A small self-supervised image encoder, trained from scratch.
Model: 5.1M parameters, arch vit, norm layernorm, activation swiglu, moe expert_choice, num experts 8, patch size [4, 4], layers 10, width 128.
Training: adamw at rate 0.0015, 7800 steps.
Data: trained on microscope photos of single blood and bone marrow cells, 194171 training examples, 5.1 epochs.
Rows from block 2 of a small self-supervised image encoder, named by matrix and row number. Rows with one number within an expert belong to one neuron, the router's apart. Each number is 128 + 24 x the weight over its row's rms, rounded and kept within 0 to 255. All counts start at 0.
Before each expert's rows are labels from the 100 images, of 14976, where the router gives the expert most weight on average: "strongest on" is what is common among them; "colour at peak" is the nearest of a few named colours to the mean colour under the peak. Only what is clearly more common there than usual is listed. The data: microscope photos of single blood and bone marrow cells.
# router: router (model.blocks.2.mlp.router.weight, 8x128), inputs 0-127
# gate: expert gate (model.blocks.2.mlp.gate, 8x128x128), inputs 0-127
# up: expert up (model.blocks.2.mlp.up, 8x128x128), inputs 0-127
# down: expert down (model.blocks.2.mlp.down, 8x128x128, transposed), outputs 0-127

# expert 2
strongest on: cell type: erythroblast
colour at peak: grey
router.2 [100 131 141 140 124 101 163 114 141 162 118 155 111 116 134 132 137 114 136 164 149 154 140 125 131 144 132 152 122 131 110  84  79 130 151 162 116 133 142 156 110 121 100 173  96 158 148 172 158  80 150 171 110 132 139 135  85 138 149 101 165 121 140 134 122 154 127 116 108 100 129  83 118  94 112  83 129 128 155  88 129 142 149  86 116  69 121 111 120  93 141 111 111 112  99 114 105  99 131  98  82 145 142 135 148 166 121 131 149 153 131 125 141 130 124 103 107 154  94 112 167 169 127 148 175 130  90 118]
gate.2 [144 130  93 106 136  93 132 127 137 115  90 142 123 140 172  97 127 108 160 123 159 141 121 134 130 152 159 129 124  99 115 124  96  87 149 191 129 104 122 116 137 123  80 120  92 163 169 121 179  97 154 157 142  72 145 118 119 128 132 108 133 157 170 151 119 172 135 136 138 135 128 119  91 134 148 104  80 113 114 155 154 116 127 137 163 132 137 146 137 135 178 172  98 130 106 131 102 145  93 135 135 118 127 117 161 115 138 124 152 160 110 109 138 126 134 108 130 109 112 130 158 170 142 158 129  66 165 115]
up.2 [137 129 132 110 118 103 144 141 156 116 116 136 133 169 159 120  91 108 132 113 173 134 126 159 128 137 190 147  95  84 150 131 157 112 144 131 169 131 116 123  92 135  97 103 118 188 111 124 157 111 127 115 130  95 124 128  92 134  98 173 172 150 124 132 119 160 122 162 110 127 162  93  75  99 122 132  91 103 113 134 147 102 132 109 131 132 122 118 127 104 157 144 150 127 107 149 123 127 136 139 120 148 140 108 165 110 142 133 164 114  78 138 136 151 167  73 121 122 126  77 111 138 100 153 140 138 182 111]
down.2 [168 125 122 127 122 118 106 161 134 120 154 155 130  75 122  77 146 152  89 150  92  94  96 137 145 132 123 152  93 129 101 137 172 127 141 123 103 142 152 113 144 122 104 160 139 161 129 106  77 112 120 130 127 150 120 118 141 159 153 126  95 100 145 113 138  94 155 166 133 114 104  86 134 128 172 138 107 140 113 151 123 124 143 169 126 143 141  67 157 109 110 145 150 129 156  97 165 166 134 173 152 110 146 127 125 139 143 117 108 125 157  94  68 122 136 107  68 119 133 127 141 157 145 121 145 122 108 105]
gate.3 [198 123 130 139 115  91 140 148  71 125 117 134 132 109 156 125 140 122 134 128 130 159 154  91 178 142 100  93 116 127  90 122 108 135 126 175 123 115  73 143 150 148 125 151 125 140 118  65 124  85 119 115 104 126 135 115 145 152 124 122 167 140 109 147 127  72 128 155 123 164 133 128 178 128 101 124 137 115  67 140 159  83  90 146  97 140 174 139 149 167 129 123 115 122 136 118 111 170 133 156 128 135 148  84 133 109 152 101 129 145 120 132 128 124 100 116 141 117 120 155 116 101 115 123 122  98 135 136]
up.3 [139 145 124 152  93  86 143 183 151 118 143 167 125 141 136 104 125 133 127 136  98 120 171 144 147 122 136 127 148 135 106 112 141 137 144 120 149 124 101 148 118 125 104 142 148 127 106 103 121 113  76 124  84  84 104 113 137 146 106 118 145 137 118  99 151  94 106 173 125 132 158 123 133  96 179 156 133 106  99 108 135 115 153 140 137 157 125 139 121 103 134 133 166 135 127 152 195 181 151 223 159 135 161  92 136 100 107 128 135 129 139 112 126 119 117 147 145  95 128 146 148 161  97 137 120 110 161 128]
down.3 [138 118 136 142 141 174 171 131 110 120 139 139 124 146 121 120 105 153 135 103  78  86  91 151 159 116 116 117  94 141 106 147  90  96 120  98 125 148 113  97 119 131 143 156 148 108  96 119  66 100 112 108 130 146 169 156 134 134 159 168 129 125 122 113 146  99 128 160 139 112 133 137 145  65 103 139  83  95 120 144 141 124 103 110 138 148  83 141 118 149 125 135 139 161 159 173 130 147 154 128 157 117 124  56 108  95 161 150  96 112 153 150 140 133 101 136 106 101 142 103 147 149 117 123 115 149 103 117]

# expert 7
strongest on: cell type: erythroblast
colour at peak: grey
router.7 [116 104 144 167 158 137 135 119 103 128 105 126 118 126 148  89 134  96 131  96 133 143  87 131 100 128 144  91 115 116 127 178  60  93 116 186 110 117 135 127 148 136 153 121 114  97 161  64 118 124 122 173 120 131 137 126 124 121 155 113 169 143 134 161 142 130 135 131 142 154 152 156 137 118 105 126 117 129 159 122 131 136 127 102 145  75 145 110 112 191 111 109 136 137 149  97 106 128 117 128  67 141 113 103  93 119 141 131 138 128 119 153 144 111 159 175 143 126  98 130 161 102 129 130 165 135  75 154]
gate.2 [117 154 115 133 132 148 138 139 178 123 155 170 131  94 162  94 167 117 128 144 127 109 160 152 127 166 162 152  85 124 151 114 141 108 152 135 107 129 177 109 145 119 120 113  99 145 123 139 138 103 163 141 134 139 120 113 167  93 144 132  97  93 134 120  99 142 154 125 148 161 104 140  70 147  63 124 161 156 141 159 115 102 112 142 105 154 123 127 118 116 104 109 126 124 169 131  98  94 143 131 138 149 154 178 103 134  86 133 151 112 146 107 123 164 126 128 137 149 102 161 137  90 103 149 168 115 115 167]
up.2 [115 115 110 108  56 124 121 118 158 111 112 100 131 138 147  88 136 131 167 123 111 119  95  72 159  98 100 109 161 115 166 142 119  71  87 159 162 122  88 123 134 151 151 133 113 107  92 117 138 139 136 147 106 115 155 124 107 116 125  91 139 142 137  99 123 104 182  96 152 138 135 140 124 158 132 117 147  99 142 114 106 102  81 133 157 110 180 125 142 156 144 169 107 104 117 137 119 117 110 167 139 110 112 101 135 113 142 106 100 127 101 141 146 145  91 126 144 103 120 127 158 108 131 109 132  90  92  97]
down.2 [ 88 139 126  91 134 124 129 105 125 189 128 106 129 164 157 122 116 135 156 151 115 149 130 117 173 130 128 136 159 143 147 126  84 103 102 175 172  79 138 105 107 152  85  78 155  86 140 144 146 121 141 134 143 119 198  91 132 110  79 132 137 145 140 103 117 123 122 134 119 128 101 139 161 135 166 133 146 111 116 148 161 134 119 147 134  86 143 172 152 131 111 177  99 146 109  95 107 152 125  89 118 113  81 100 114 145 127 122 125 108 124 141 146 122 127 166 122 128 128 132 114 147 113 133 123  85 122 132]
gate.3 [143 179 186 136 110 106 137 115 139 142 178 164 131 136 163 134 159 129 137 133 132 153 156 136 136 175 101 124 117 126 105  59  94 168 142 126 133 125 111  97  91 102 150 120 109 141 124 103 109 111 122 114 131 141 112 113 136 161 105 160 138 124  82  90 159 125 104 111  83 129 150 110 142 141 166  98 106 136  85 108 145  97 146 139 141 131 119 108 114 155 184 134 118 122  92 104 149 142 123 168 132 116  95 139  94 138 122 130 127 164 165 114 143 104  89  88 131 141 148  88 118 143 116 111 107 122 148 119]
up.3 [101  95 136 101 112  95 114 139 102 104 106 148 133  99 153 155 131 138  95 107 132 137 165 116 132  78 155 138 125  93 160 186 156 119 133  94 106 158 145 148 170 171 121 147 144 103 130 100 162 128 107 137 127  83 148 131 161 107 114  94 123 114 130 144 126  95 133 146 153 142 129 121 143 109 110 181 156 167 120 131 120 145  90 127  99 158 152 173 144 113 123 120 123  99 142 143 121 153 152 125 126 153 117  70 155 140 120 117 137  99  90 141 110 152 112 123 136  84  85 135 138 110 123  97 148 121 177 158]
down.3 [148 133 123 120 140 156 142 111  94  97 108 104  97 109 145  81 127 138 125 126  94  93 114 127 106 140 124 109  91 122 139 150 143 148 116 129 124 159 108  82 163 102 115 116 162  94 178  88 115 101 126 118 164 176 138 112 127 146 131 151  94 125 135 153 139 112 146 121 165 165 128 181 128 129 179 131  94 147 145 157 155 121 133 140 142 108 137 136 117 117 122 142 153 140 123 113 133 128 117 111 185 128 132 121 101 130 145 103  95  78 166 129 129 126 123 180  82 108 152 158 124 131 159 114 166 137  66 108]

# expert 0
strongest on: smear: peripheral blood; cell type: platelet
colour at peak: pink
router.0 [176 151 134 121 173 122 122 124  91 106 154  87 116 129 139 117 107 100 148 122 107 109 136 118 119  95 166 148 162 100 121 186 126 105  78 160 148 112 161 122 131 139 129 106  86 129 110 145 127 155 155 149 153 146 153 149 150 174 144 173 101 175 152 157 112 101 108 169 139 113 134 144 158 134 100 116  89 115 144 137 136 140 159 143 169 152 156 124 111 141 152 159 117 116  86 126 127 114  80 114 150 116 137 170 104 107 136 139 101 137 148 146 126 135 136 122 149 123 134  98 139 104 147 113  79 106  95 146]
gate.2 [108  74 110 167 205 132 139 103 113 139 143 131  95 148 121 103 125 128 143 169 149 203 121 119 110 130 103 111 123 150 101 113  94 168 118 136 107 149 106 115 137 158 181 140 114  89 129 118 118 101 140 132 134 134 113 154 143 124 138 148 118 109  75 156 131 154 133 104 153 115 132 138 101 101 121 111 133 173 150 108 118  93 104 133 166 126 169 123 126 114 133 113 136 138  96 162 151 132 128 138 160  95 125 141  83 141 137 138 125 173 166 122 129 112  61 117 116 143 114  92 110 111 134 131 112 125 118 115]
up.2 [140  95 163 131 109 122 176 176 121 113 142 136 135 144 128 107 132 104 123 172 141 158 139 158 122 137 107 127 117 152 106 108 137 139 138 109 119 114 114 154 108 146 129 102 114 156 124  68 134 111 133 114 140 116 129 177 164 151 164 142  88 120 102  96 131 132  88 101 124 129 123 108  63 154 140 132 154 137 119 124 122  91 128 146 160  98 109 121 130 135 117 129 156  95 103  95 162 114 137 101 103 137 130 130 116 128 119 143 120 146 134 114 101  96 125 156 179 122 134 114 154 149 132 145 117 143 177 229]
down.2 [ 88 127 159 138 126 121 181 139 165 146 137  90  96 168 124 137 110 122 178 105 109 111 110 123 144 160 166 168 131 149 135 147  74 139 167 120 133  93 165 161 166 115 105 126 106 123 134 103 148 144 120 113 110  89 133  91  86 133 110 141 124 122 125 148 132 151 131 101  80 111 125 128 138  72 130 127 117 142 131  87 116  84 141 155 129 112 156 142 155 136 151 124 126 122 145 118 122 164 127 111  86 141 113 149 118 128 164 168 135 104 125 153  96 114 128 117 150 178 115 112 133  69  95 121 131 132 127 159]
gate.3 [140 134 113 134 101 128 154  89 138 184 104 214 107 113 120 125 167 138 109 175 160 156 162 142 107 135  93 107  96 126 105  64 150 165 117 138  73 128 121  97 114 124 118 128 143 117 162 138 141  90 148 138 123 109 106 160 118 133 108 146 146  99 121 135 120 134 147  95 147 128 136 129 126 127 130 123 157 154  97 130 137 124  85 134  98 118 120  95 114 101 105 115 168 145 144  89 145 131 140  99 145 127 182 170 127 160 124 124 141 149 137 108 125 153 112 101 118 109 137 147  74 149 118 128 108 143 114 121]
up.3 [100 169 150 160 114 148 131 138 147 147 128  94 116 139 169 132 122 130 105 135 145 128  97 111 104 116 163 164 125 125 138 120 128 126 101 114 165 144 124  90 150  87 153  94 123 137  86 136 146 126  86 106 166 155 109 117  98 126 102 113 142 137 152 147 109 130  85 125  88 114 115 134 118  96 155  82 107  85 115 135 144 165 182 112  95 160 136 166  90 125 164 124 123 158 120 146 105 166 109 126 145 128 163 154 124 135 133 118  89  98 154 154 139 159 109 140 122  65 139 143 134  88 119 106 110 110 108 100]
down.3 [115 101 132 155 145 131 130 128 136 118 136 119 148 122 179 146 128 172 142 153 108  95 134 159 127 119  79 117 129 130 164 110 126 146 127 110 116 158  92 133  81 168 176  83 147 123 113 136 115 116  96 133 178 108 114 110 133  51 136  99 121 128  84 106  94 132  81 111 138 116 150 134 118 159 140 130 109 127 142 126 139 172 146 129 126 139 105 124 106 105 134 100  71 172 107 143  96 137 125 140 128  96 138 129 148  85 103 121 145 128 112 142 184 155 104 141 104 130 131 146 107  90 160 154 106 139 127 124]

# expert 3
strongest on: smear: peripheral blood; cell type: myeloblast; cell type: lymphocyte
colour at peak: white
router.3 [101 105 132 122 127  75 128 141 114  87 112 144 110  87  96 105 140 100 136 135 122 162 141 147 139 139 126 115 157 132 138 169  92 130 121 181 145  96 134 159 120 156 101 143  80 113 149  91 143 117 156 153 153 109 163 121 141 123  97 132 169 152 111 111 154 144 134 160 127 134 165 132 126 116 118 124 132 148 173 120 122 120 152 159 132 104 142 136 129 145  93 131 113 121  81  89 137 118  80 122 127 149 109 127 152 154 118 138 193 155  97  66 124  84 154 116 172 138  97 116 137 124 115 161 125 130 116 160]
gate.2 [165 174 138 134 167 135 114 143  87 108 164 142 157 139 122 135 111 174 129 146 111 136 116 126 124 115 105 112 113 140  85 153 117 174 113 125  89 137  91 115 118 116 130 127 161  92 124 105  99 123  97 135 155 138  99 146 150  97 138 106 108 111 122 113 147  92 110 110 121 150  92 174 161 147 102 141 124 115 111 116 122 121  90 154 142 112 124 160 128 135 100 105 126 128 119 174 152 101  85 122 168  67  93 125 101 129 111  98 101 108 128 157 178 120 148 172  99 122 161 137 105 109 143 164 130 139 115 158]
up.2 [118 115 151  86 131 119 185 129 160 121 130 115 136 114 147 112 175 130 121 123 109  85 162 100 163 168  78  96 132 138 134 114 135 131 150 169 137 142 119 107 158 157  83 134 112 162 117 114  99 114 134 163 111  88 136  89 119 132  78 139 146 116 137 129 112 130 166 117 161 163 145 124 117 156 152 130 135 132 133 150 129 138  62 138 148 139 200 109 133 164 148 121 102  84 138 119 157 117  99 168  92  99 160 124 147 155 106 137 135 142 100 136 139 122 115 143 102 134 114 138 149 134 127  97 119 144 103 115]
down.2 [147  97 119 140 142 170 153 156 137 120 103 159 141 109 112 165 120 154 114 141 137 128 127 138 106 106 150 157 102 103 151 103 157 129 165  97 167 166 127 135 105 127 114  97 131 156 123 151 144 132  97  93 119  71 107  92 139 137 116 154 136 130  80 147 119 170  95 129  98  93 157 121 110 115 132 139  82 126  87 104 171 105 100 144  84 144  86 107 142 126 121  93 124 131 107 123 156 161 117 120 122 144 169 133 148 156 123 133 151 167 109  91 174 108 112 105 117 107 145 143  99 153 128 125 133 161 168 125]
gate.3 [162 131 116 130 140 160  91 163 129 108  93 133 131 114 127 125 129 131  97 150  91 120 117 148 108  95 104 126  99 117 106 176 147 170 109 101 117 138 131  84 101 129 164 140 139 129 164 138 144 142 102  99 150  93  85 156 129  85 173 150 150 106 130 164 139 140 134 130 142 148 163 144 134 105 145 148 110 135 122 135 111 107 100 166 104 147 115 142 162 109 108 123 106 173 139 156 127 128 128 141 158 112 138 119  90 119 105 120 122  72 109 165 132 155 165 105 132 116 153 113  61 126 117  83  84 136 144  97]
up.3 [143 106  94 131 172 139 120 107  99 106  97 120 150  93 122 135 142 121  73 100 161 142  93 111 137 119 192 122  55 124  93 131 115 131 112 116 102 134 154 106 118 133 123 130 183 123 165 118 161 148 146 123 150 148 118 128 146 132 186 145  96 108 128 170 154 116 124 109 153 128 142 127 148 109 116 167 102 151 155 134 103  88 159 124  99 169 146 113 162 125 108 102 145 121 121 151 112 127 120 121 102 127  71 166  96 142 144 106 115 117 124 137 135 126 131 132  99 122 128 154 143 129 150 113 154 131 181 140]
down.3 [131 130 143 141 148 129 125 134 134 153 126 122 102 108 170 119 119 121 133 124 120 150 107 129 124 177 154  99 124 121 110 173 127 108 152 125  98 108 130 110 148 117  97 152 125 107  99 184 104 122 116 146 134 173 154 161 157 128 166 124 120 110 111 157 153 101 150  94 162 149 102 104 117 164 100 112 131 151 112 152 116 113 124  89 147 153 117 146 146 164 116 128 126 141 146 118 103 159 118 116 135 127  97 151  61 161 119  83 106 141 172 131  56 120  93 115 101 136 104 142 112 126 127 159 114  87 121 187]

# expert 5
strongest on: cell type: artefact
colour at peak: blue
router.5 [147 120  93 122 133 150 143 141 123 160 125 135 172 111 129 147 136 191 117 132 128 128 142 131 153 125 109 128  97 106 108  79 142 156 173  77 116 167 100 130 148 104 131 118 194 126 136 187 123 136  98 106 131 100  89 106 116 123 118 137  95 100 108 124 126 129  95 118 120  90 102 108 136 112 170 152 115 133  81 129 144 118  95 128 134 179 104 134 156 111 150 112 128 107 129 176 160 135 150 141 158 114 151 116 122 142 125 114  91 117 123 123 121 150  96  98  95 120 132 173  86 148 126 128 122 146 170 117]
gate.2 [134 107 120 128 129 144 101 149  82 128 132 100 139 104  57 117 111 128 112 133 125 146 110 137 126 181 150 134 119 150 126 143 135 129 140 127 104 138 129 154 130 155 126 117 143 137 115 140 102 159 174 138 111 151 155 104 128 148  90 131 119 140  88 123 122 113 121  99 114  74 133 104 106 126 107 150 139 133 171  92 121 149 147 135 132 125 101 123  92 114 112 120 135 146 125  90 170 117 127 131 111 155 119 153 139 145 126 111 111 122 148  88 115 101 193 153 200 120 128  93 108 164 131 140 147  73 132 205]
up.2 [124 141 132 132 179 134 140 152 113 146 156 165 122  78 122 132 147  99 111 155 116 121 171 119  97  77  91 175 139 123 119 116 115 166  79 123 106 143 149 111 117 120  97 115 124 108 164 133 122 128 134 133 170 141 124  95 127 135 116 135 140 114 131 149 120 110 124 114 137 157 108 150 118 138 159 119 145 149 132 155 144 126  84 171  97 126 137 106 172  92 126 134 143 116 101 126 102 114 125  80 195 101 117 175 119 187 161  93 123 134 124  91 144 127 145 108 110 138 141 154  98 105 114 139 106 161 119  88]
down.2 [148 113 138 117 102 134 142 117 126  96 131 117  93 130 153 145 136 143 129 113 132 111 131 118 137  97 146 100 133  84 162 162 138 106 125 119  89 141 146 148 151 126 132 116 127 107 128 137  99 110 108 121 183 157 132 171 163 154 170 119 139 113 148 124 128  93 134 116 139 144 136 106 155 127 116 121 128 136 122 160 156 118 137  90 135 198 155 121 141 138 145 126 115 129 155 123  86 139  67 124 158 102 140  99  92 129 125 130  96 100 183 176 127 183 122 147  80 121  86 149 189 129 160 117 104 152 118 116]
gate.3 [109 121  77 114 137 137 167 115 164 154 111 135 190 107 131 133 160 154  68 119 136 128 127 126 149 131 122 167  79 130 130  90 163 166 111  77 136 172  85 128 140  98 144 139 167 148 131 157 147 125 129  97 139 111  95 121 141 145 116 156 154  90 107 145 139 167 124 120 108 121 167 110 137  96 137 155 106 148 111  98  83 100 119 100 129 164 115 134 131 116 126 116 135  78 110 125 167 119 148 128 134 130 133 151  85 153 119 132 132 112 116 127 115 129 120 105 139 105 134 132  85 165 114  84 152 137 152 121]
up.3 [175 126 173 136 131 106  93 143 112  96 148  94  93 141 153 131 109 115 157 147 137 115 155 112 123 128 130  92 158 109 144 169 104 106 134 156 114  80 171 139 152 143  99 116  87 106 143  88 128 114 102 157 127 163 141 104 144 102 161 114  96 149 159 124 124 101 110 147 141 125  62 146 145 157 130 122 149 129 121 182 172 157 134 179 100 119 135 148 107 124 108 145 112 176 163 145  70 145  94 126 129 110 109 125 135 124 135 116 135 141 139 130 124 135 133 148 109 142 110 131 164 103 162 145 112 123 109 108]
down.3 [ 96 131 131 142 131 151 148 105 126 122 117 145 117 169 163 146 113  86 137 129 134 150  98 131 137 122 158 160 126  98 152  88 123 124 149 140 176 149 157 118 141 160 146 142  83 133 110 128 113 126 101  96  75  99 126 133 112 120 101 138 146 137  94 128 106 174 111 149 127 131 133 121 118 108 109 134 104 121 105 116 152 123 140 115 133 119 121  84  96 127 136 158 173 117 158 130 136 200  57 117  88 130 148 117 128 119 158 149 141 192  95 139 185 126 129  96 136 115 116 137 118 133 105 121 140 148 166  90]

# expert 1
strongest on: cell type: lymphocyte
colour at peak: grey
router.1 [165 110 128 115 138 130 145 110 142 147  89 147 104 112 127 110 128 118 176 146 149 125 139 143 114 147 146 120 115  89  85 102 111  85 170 177 135 111 130 131 165 139 118 158 123 163 150 131 155 103  91 167 162 139 151 112 114 105 132 122  84 162 130 121  92 152 108 120 128 112  53 107 152 167 141 119  90 138  88 147 162 143 122 167  97 110  82 175 107 103 100 172 123 157 146 127 106 137 105 121 127 120 142  93 131 126 143 120 136 162 121 103 135 135 115 119  97  94 118 144 143 168 126 123 116 120 138 131]
gate.2 [112 129 131 169  91 115  49 117 111 114 113  93 124 139 135 135 107 131 123  97 116  83 153 121 108  64 156 160 136 115 152 130 137 102 104 118 168 124 162 147 150 162 151 159 130 135 104 120 127 131 129 114 103 148 127  92 144 118 106 139 139 129 169  99 136 147 125 148 167 117 114 108 174 107 101 159 154 116 151  99 112 184 136 112 106 134 134 171 112  88 112 136 117 154 136 177 124 146 119 140 109 144 141  82 142 151 128 139 142  83 133 130 115 141 148 129 109 149 131 105 127  97 120 132 144 162 118  67]
up.2 [ 90 126 169 125  73  61 101 129  58 134 114  90 140 153 123 121 124 100 133 133 168 111 152  95 122 132 162 133 168 115 149 125 161 125 111 103 179 129 165 104 125 146 131  85 125 146 137 115 136 132 126 100  96 151 164 136  94 111 118  94 143 149 164  86  95  95 131 118 135 164 127 147 120 137 126 132 142  86 130 144 141 116 123 127 131 138 132 135 179 164 134 156  86 143 113 148  95  82 140 110  99 142 110 120 127 163 140 139 132 127 119 156 122 168 162 143 133 134 159 130 124 112 123 123  95 112 138 123]
down.2 [ 92 108 126 112 120 107 117 103 133 144  97  96  71 156 122 155  80 108 135  97 145 185 112 141 125 152 120 134 139 107  89 150  80 126 126 126 147  95 152 141 121 146 152 131  87 122  98 153 145 137 133 111  88 133 117 129 131 137 128 141 169  74 136 133 142 135 137 144 127  81 158 165 159  90 112 128 158 165 138 121 152  79 147 101 153 148 148 147 122 114 173 128 137 176 116 153 120 151 123 147 109 127 114 105 140 129 125 176 156 120 138 133 108 158 133  90 106 182  97 101 130 118 152 111 138 131 146 114]
gate.3 [132 136 121 124  86 109  88 136 116 128 132 151 127 151 130 152 127 150 112 129 115 143 127 128 140  97 149 113 120 137 133 132 160  83 124  70 149 105 120 108 110 154  98 170 169 135 155 144 135 122 155 119  62 146 145 109 147 115  69 108  83 123 143  68  95 118 115 128 149 127  80 123 145 159 125 156 163 129 130 128 123 140  80 152 111  98 115 173 117 120 128 136 165 131 139 171 151 136 161 139 163 134  79  98  99 152 129  95 115 114 148 109 132 115 153 149 103 135 174 125 135 161 130 117 107 114 154 142]
up.3 [116 145 126 131  97  88  81  89 131 119  75 123 119 126 117 134 128 106 128 138 129  98  90 102 125  93 116 145 131 140 136 139 134  86 143 204 128 106 150 109  96 128 158 130  91 143 158 110 104 148 175 163 136 133 164 116 131 123 125 141 100 131 139 122 112 109 133 147 153 134 124 130 134 153 127 123 124 152 105 168 151 110 139 130 121 100 133 167 181 105  95 150 116 114 135 182 143  97  75 104 126 107 117 101 123 125 144 114 122 107 130 171 146 117 138 140  91 148 139 156 152 158 124 134  61 162  91 129]
down.3 [111 113 166 109 113 131 126  97 132 123  91 107  92 188  99 149 133  43 129 131 132 128 148  93 120 151 147 100 148 110 105 131 112  90 128 117 171 145 112 101 145 143 109 105  98 173 112 137 139 152 124 119 121 137 116 116  92 173 102 147 155 133 135 118 139 144  95 138 159 104 162 105 139 110  78 140 113 140 139 138 150 144 139 103 124 157 121 141 113 128 158 155 114 106  98 112 172 115 111 114 122 176 148 132 147 134 148 132 113 136  85 101 184 113 153 109 138 134 103  95 132 173 139 114 103 130 156 151]

# expert 4
strongest on: cell type: erythroblast
colour at peak: white
router.4 [ 94 160 130 148 111 116  86 143 154 136 118 134 135 112 123 104 127 126 120  96 155  71 122 145 101 136 131 149 161 142 150 155 100 100 113 189 151 116 127 116  81 184 144 128  88 142 152 106 112 128 158 176 111 105 147 134 115  88 113 139 151 151 145 134 126 124 140 139 185 146 119 132 107 140 130 124 137 128 152 150 136 161 117 104 100  79 142 111 121 142 122 142 104 143 130 140 114 116  69 133  88 115 149 102 153 119 118  91 150 112 114 159 139 106 167 161 152 134 119 123 132 138 134 119 132 143  47 139]
gate.2 [123 138  93 190 135 131 143 104 111 104 133 140 114 115 144 137 117 125  99 122 113 187 131 123  99 136 127 126 137 153 107 117  64 120 132 111 141 127 102 120 171 117 103 149 120 112 120 173 135 170 118 110 157 155 112  97 133 124 130 140 126 163 130 128 134 144  90 123 126  57 153 144 161 121 135 120 137 114 106 119 171 128 226 139  98 149  95 140 123 134 121 116 127 125 107  74 119 159 131  87 136 144 125 138 123 113 151 146 104 162 160 111 140 137 126  92  96 127 122 128 126  90 135 164 153 123 153 111]
up.2 [155 148 176  95 124 106 154 141  87 100 104 117 107 169 101 158 127 133 137 138  94 151 130 151 151 112 137 142 124 131 107 107 120 129 150  93  98 115 123 178 123  90 119 185 182 144 127 120 169 124 137  95 137 189 136 147 121 143 161  72 111 136 154 108 143 113 112 136 142  85 109 110 137 133 111 164 104 127 154 127 128 183 167 133 120 120 129 154 117 121 170 159 150  93 105 112 150 137 129 126 129 129 131 112 158 128 159 147 123 123 130 114 129 131 105 161 132 138 110  95 110 151 127  78 106 126 143  77]
down.2 [127 115 127 159 161 119  88  97 105 112 116 132 107 116 110 120 132 126 125 128  97 123 137 127 111 132 134  82 168 155 148  86 138 126  97 141 136 136 155 136 108 143 140 149 128 112 113 116 122 107 132 105 164 143 167 164 101 110  91 134 144 159 117 154 136 171 141 186 179 131 143 133 147 129 109 170 125 149 179 124 130 148 172 120 146  82 158 164 135 105 119 150 109  98 113  88  92 116 131 109 103 147 135 137 120 113 133 126 105  99  97 139 107 114 150 174 110  86 160 113 140 159 141 114  96 106  82  79]
gate.3 [ 91 133 151 147 172 155 130 126 109 111 152  83 109 133 153 153 118 147 138 109  94 155  73 108 102 128 116 200 139 195 104 159  92 136  96 106 123 116 159 159 141 140 147 116 127 112 112 141 113 135  96 127 151 172 121 109 132 126 161 114 105 103 108 141 140 152 145 124 146 107 146 124 144 111 106 114 148 122 167 102 107 158 161 105 129 109 147 116 110 151 152  93 102 155 128 135 144 111 137  92 143 127 108 190 121 154 122 140 126 100 135 147 129 125 132 117 100 140 104 163 152  63 155 126 149 131 103 117]
up.3 [117 111 121 158 147 150 145 117 122 145 142 113 144  88 158 123 119 145 131 126 130  94 110 120 121 148  92 153 105 152 122 125 143 187 138 106 166 160 138 148 132 175 149 142 124 122 109 155  94  77  84 117  98  99 132  86 134  75  98 176 135 115  88 102 137 124 173 125 190 117 122 154 107 120 134 142 160 128 171 101 104 104 102 127 179 161 108 140 141 122 134 124  69 145 129 161 134 141 149 161 117 120 129 104 115 103 116 109 141 128 100 138 124 142 109 114 131 142 106 138  92 147 117 143 160 144 153 139]
down.3 [188 127 132 106 107 149 119 109 191 100 123 102 134 144 164 130 166 107 111 170 154 141  95 100 120 105 115 136 140 100  94 138 158 105 141 133 122 116 157 115  93 135 134 144 144 143 110 121 106 138 133 139 125 162 110 142 172 149 171 125 123 138 118 131 110 147 120 116 118 116 127 109 137 161  86 122 156 147 117 114 104 139 150 136 112 142 143  78 138 139 125 123 118 128 136  95 152 113 135 141 166  87 133 124 128 163 103  94 141 146 178 125  38 109 139  65 131 130 159 105 140 105 151 123 100 106 134 102]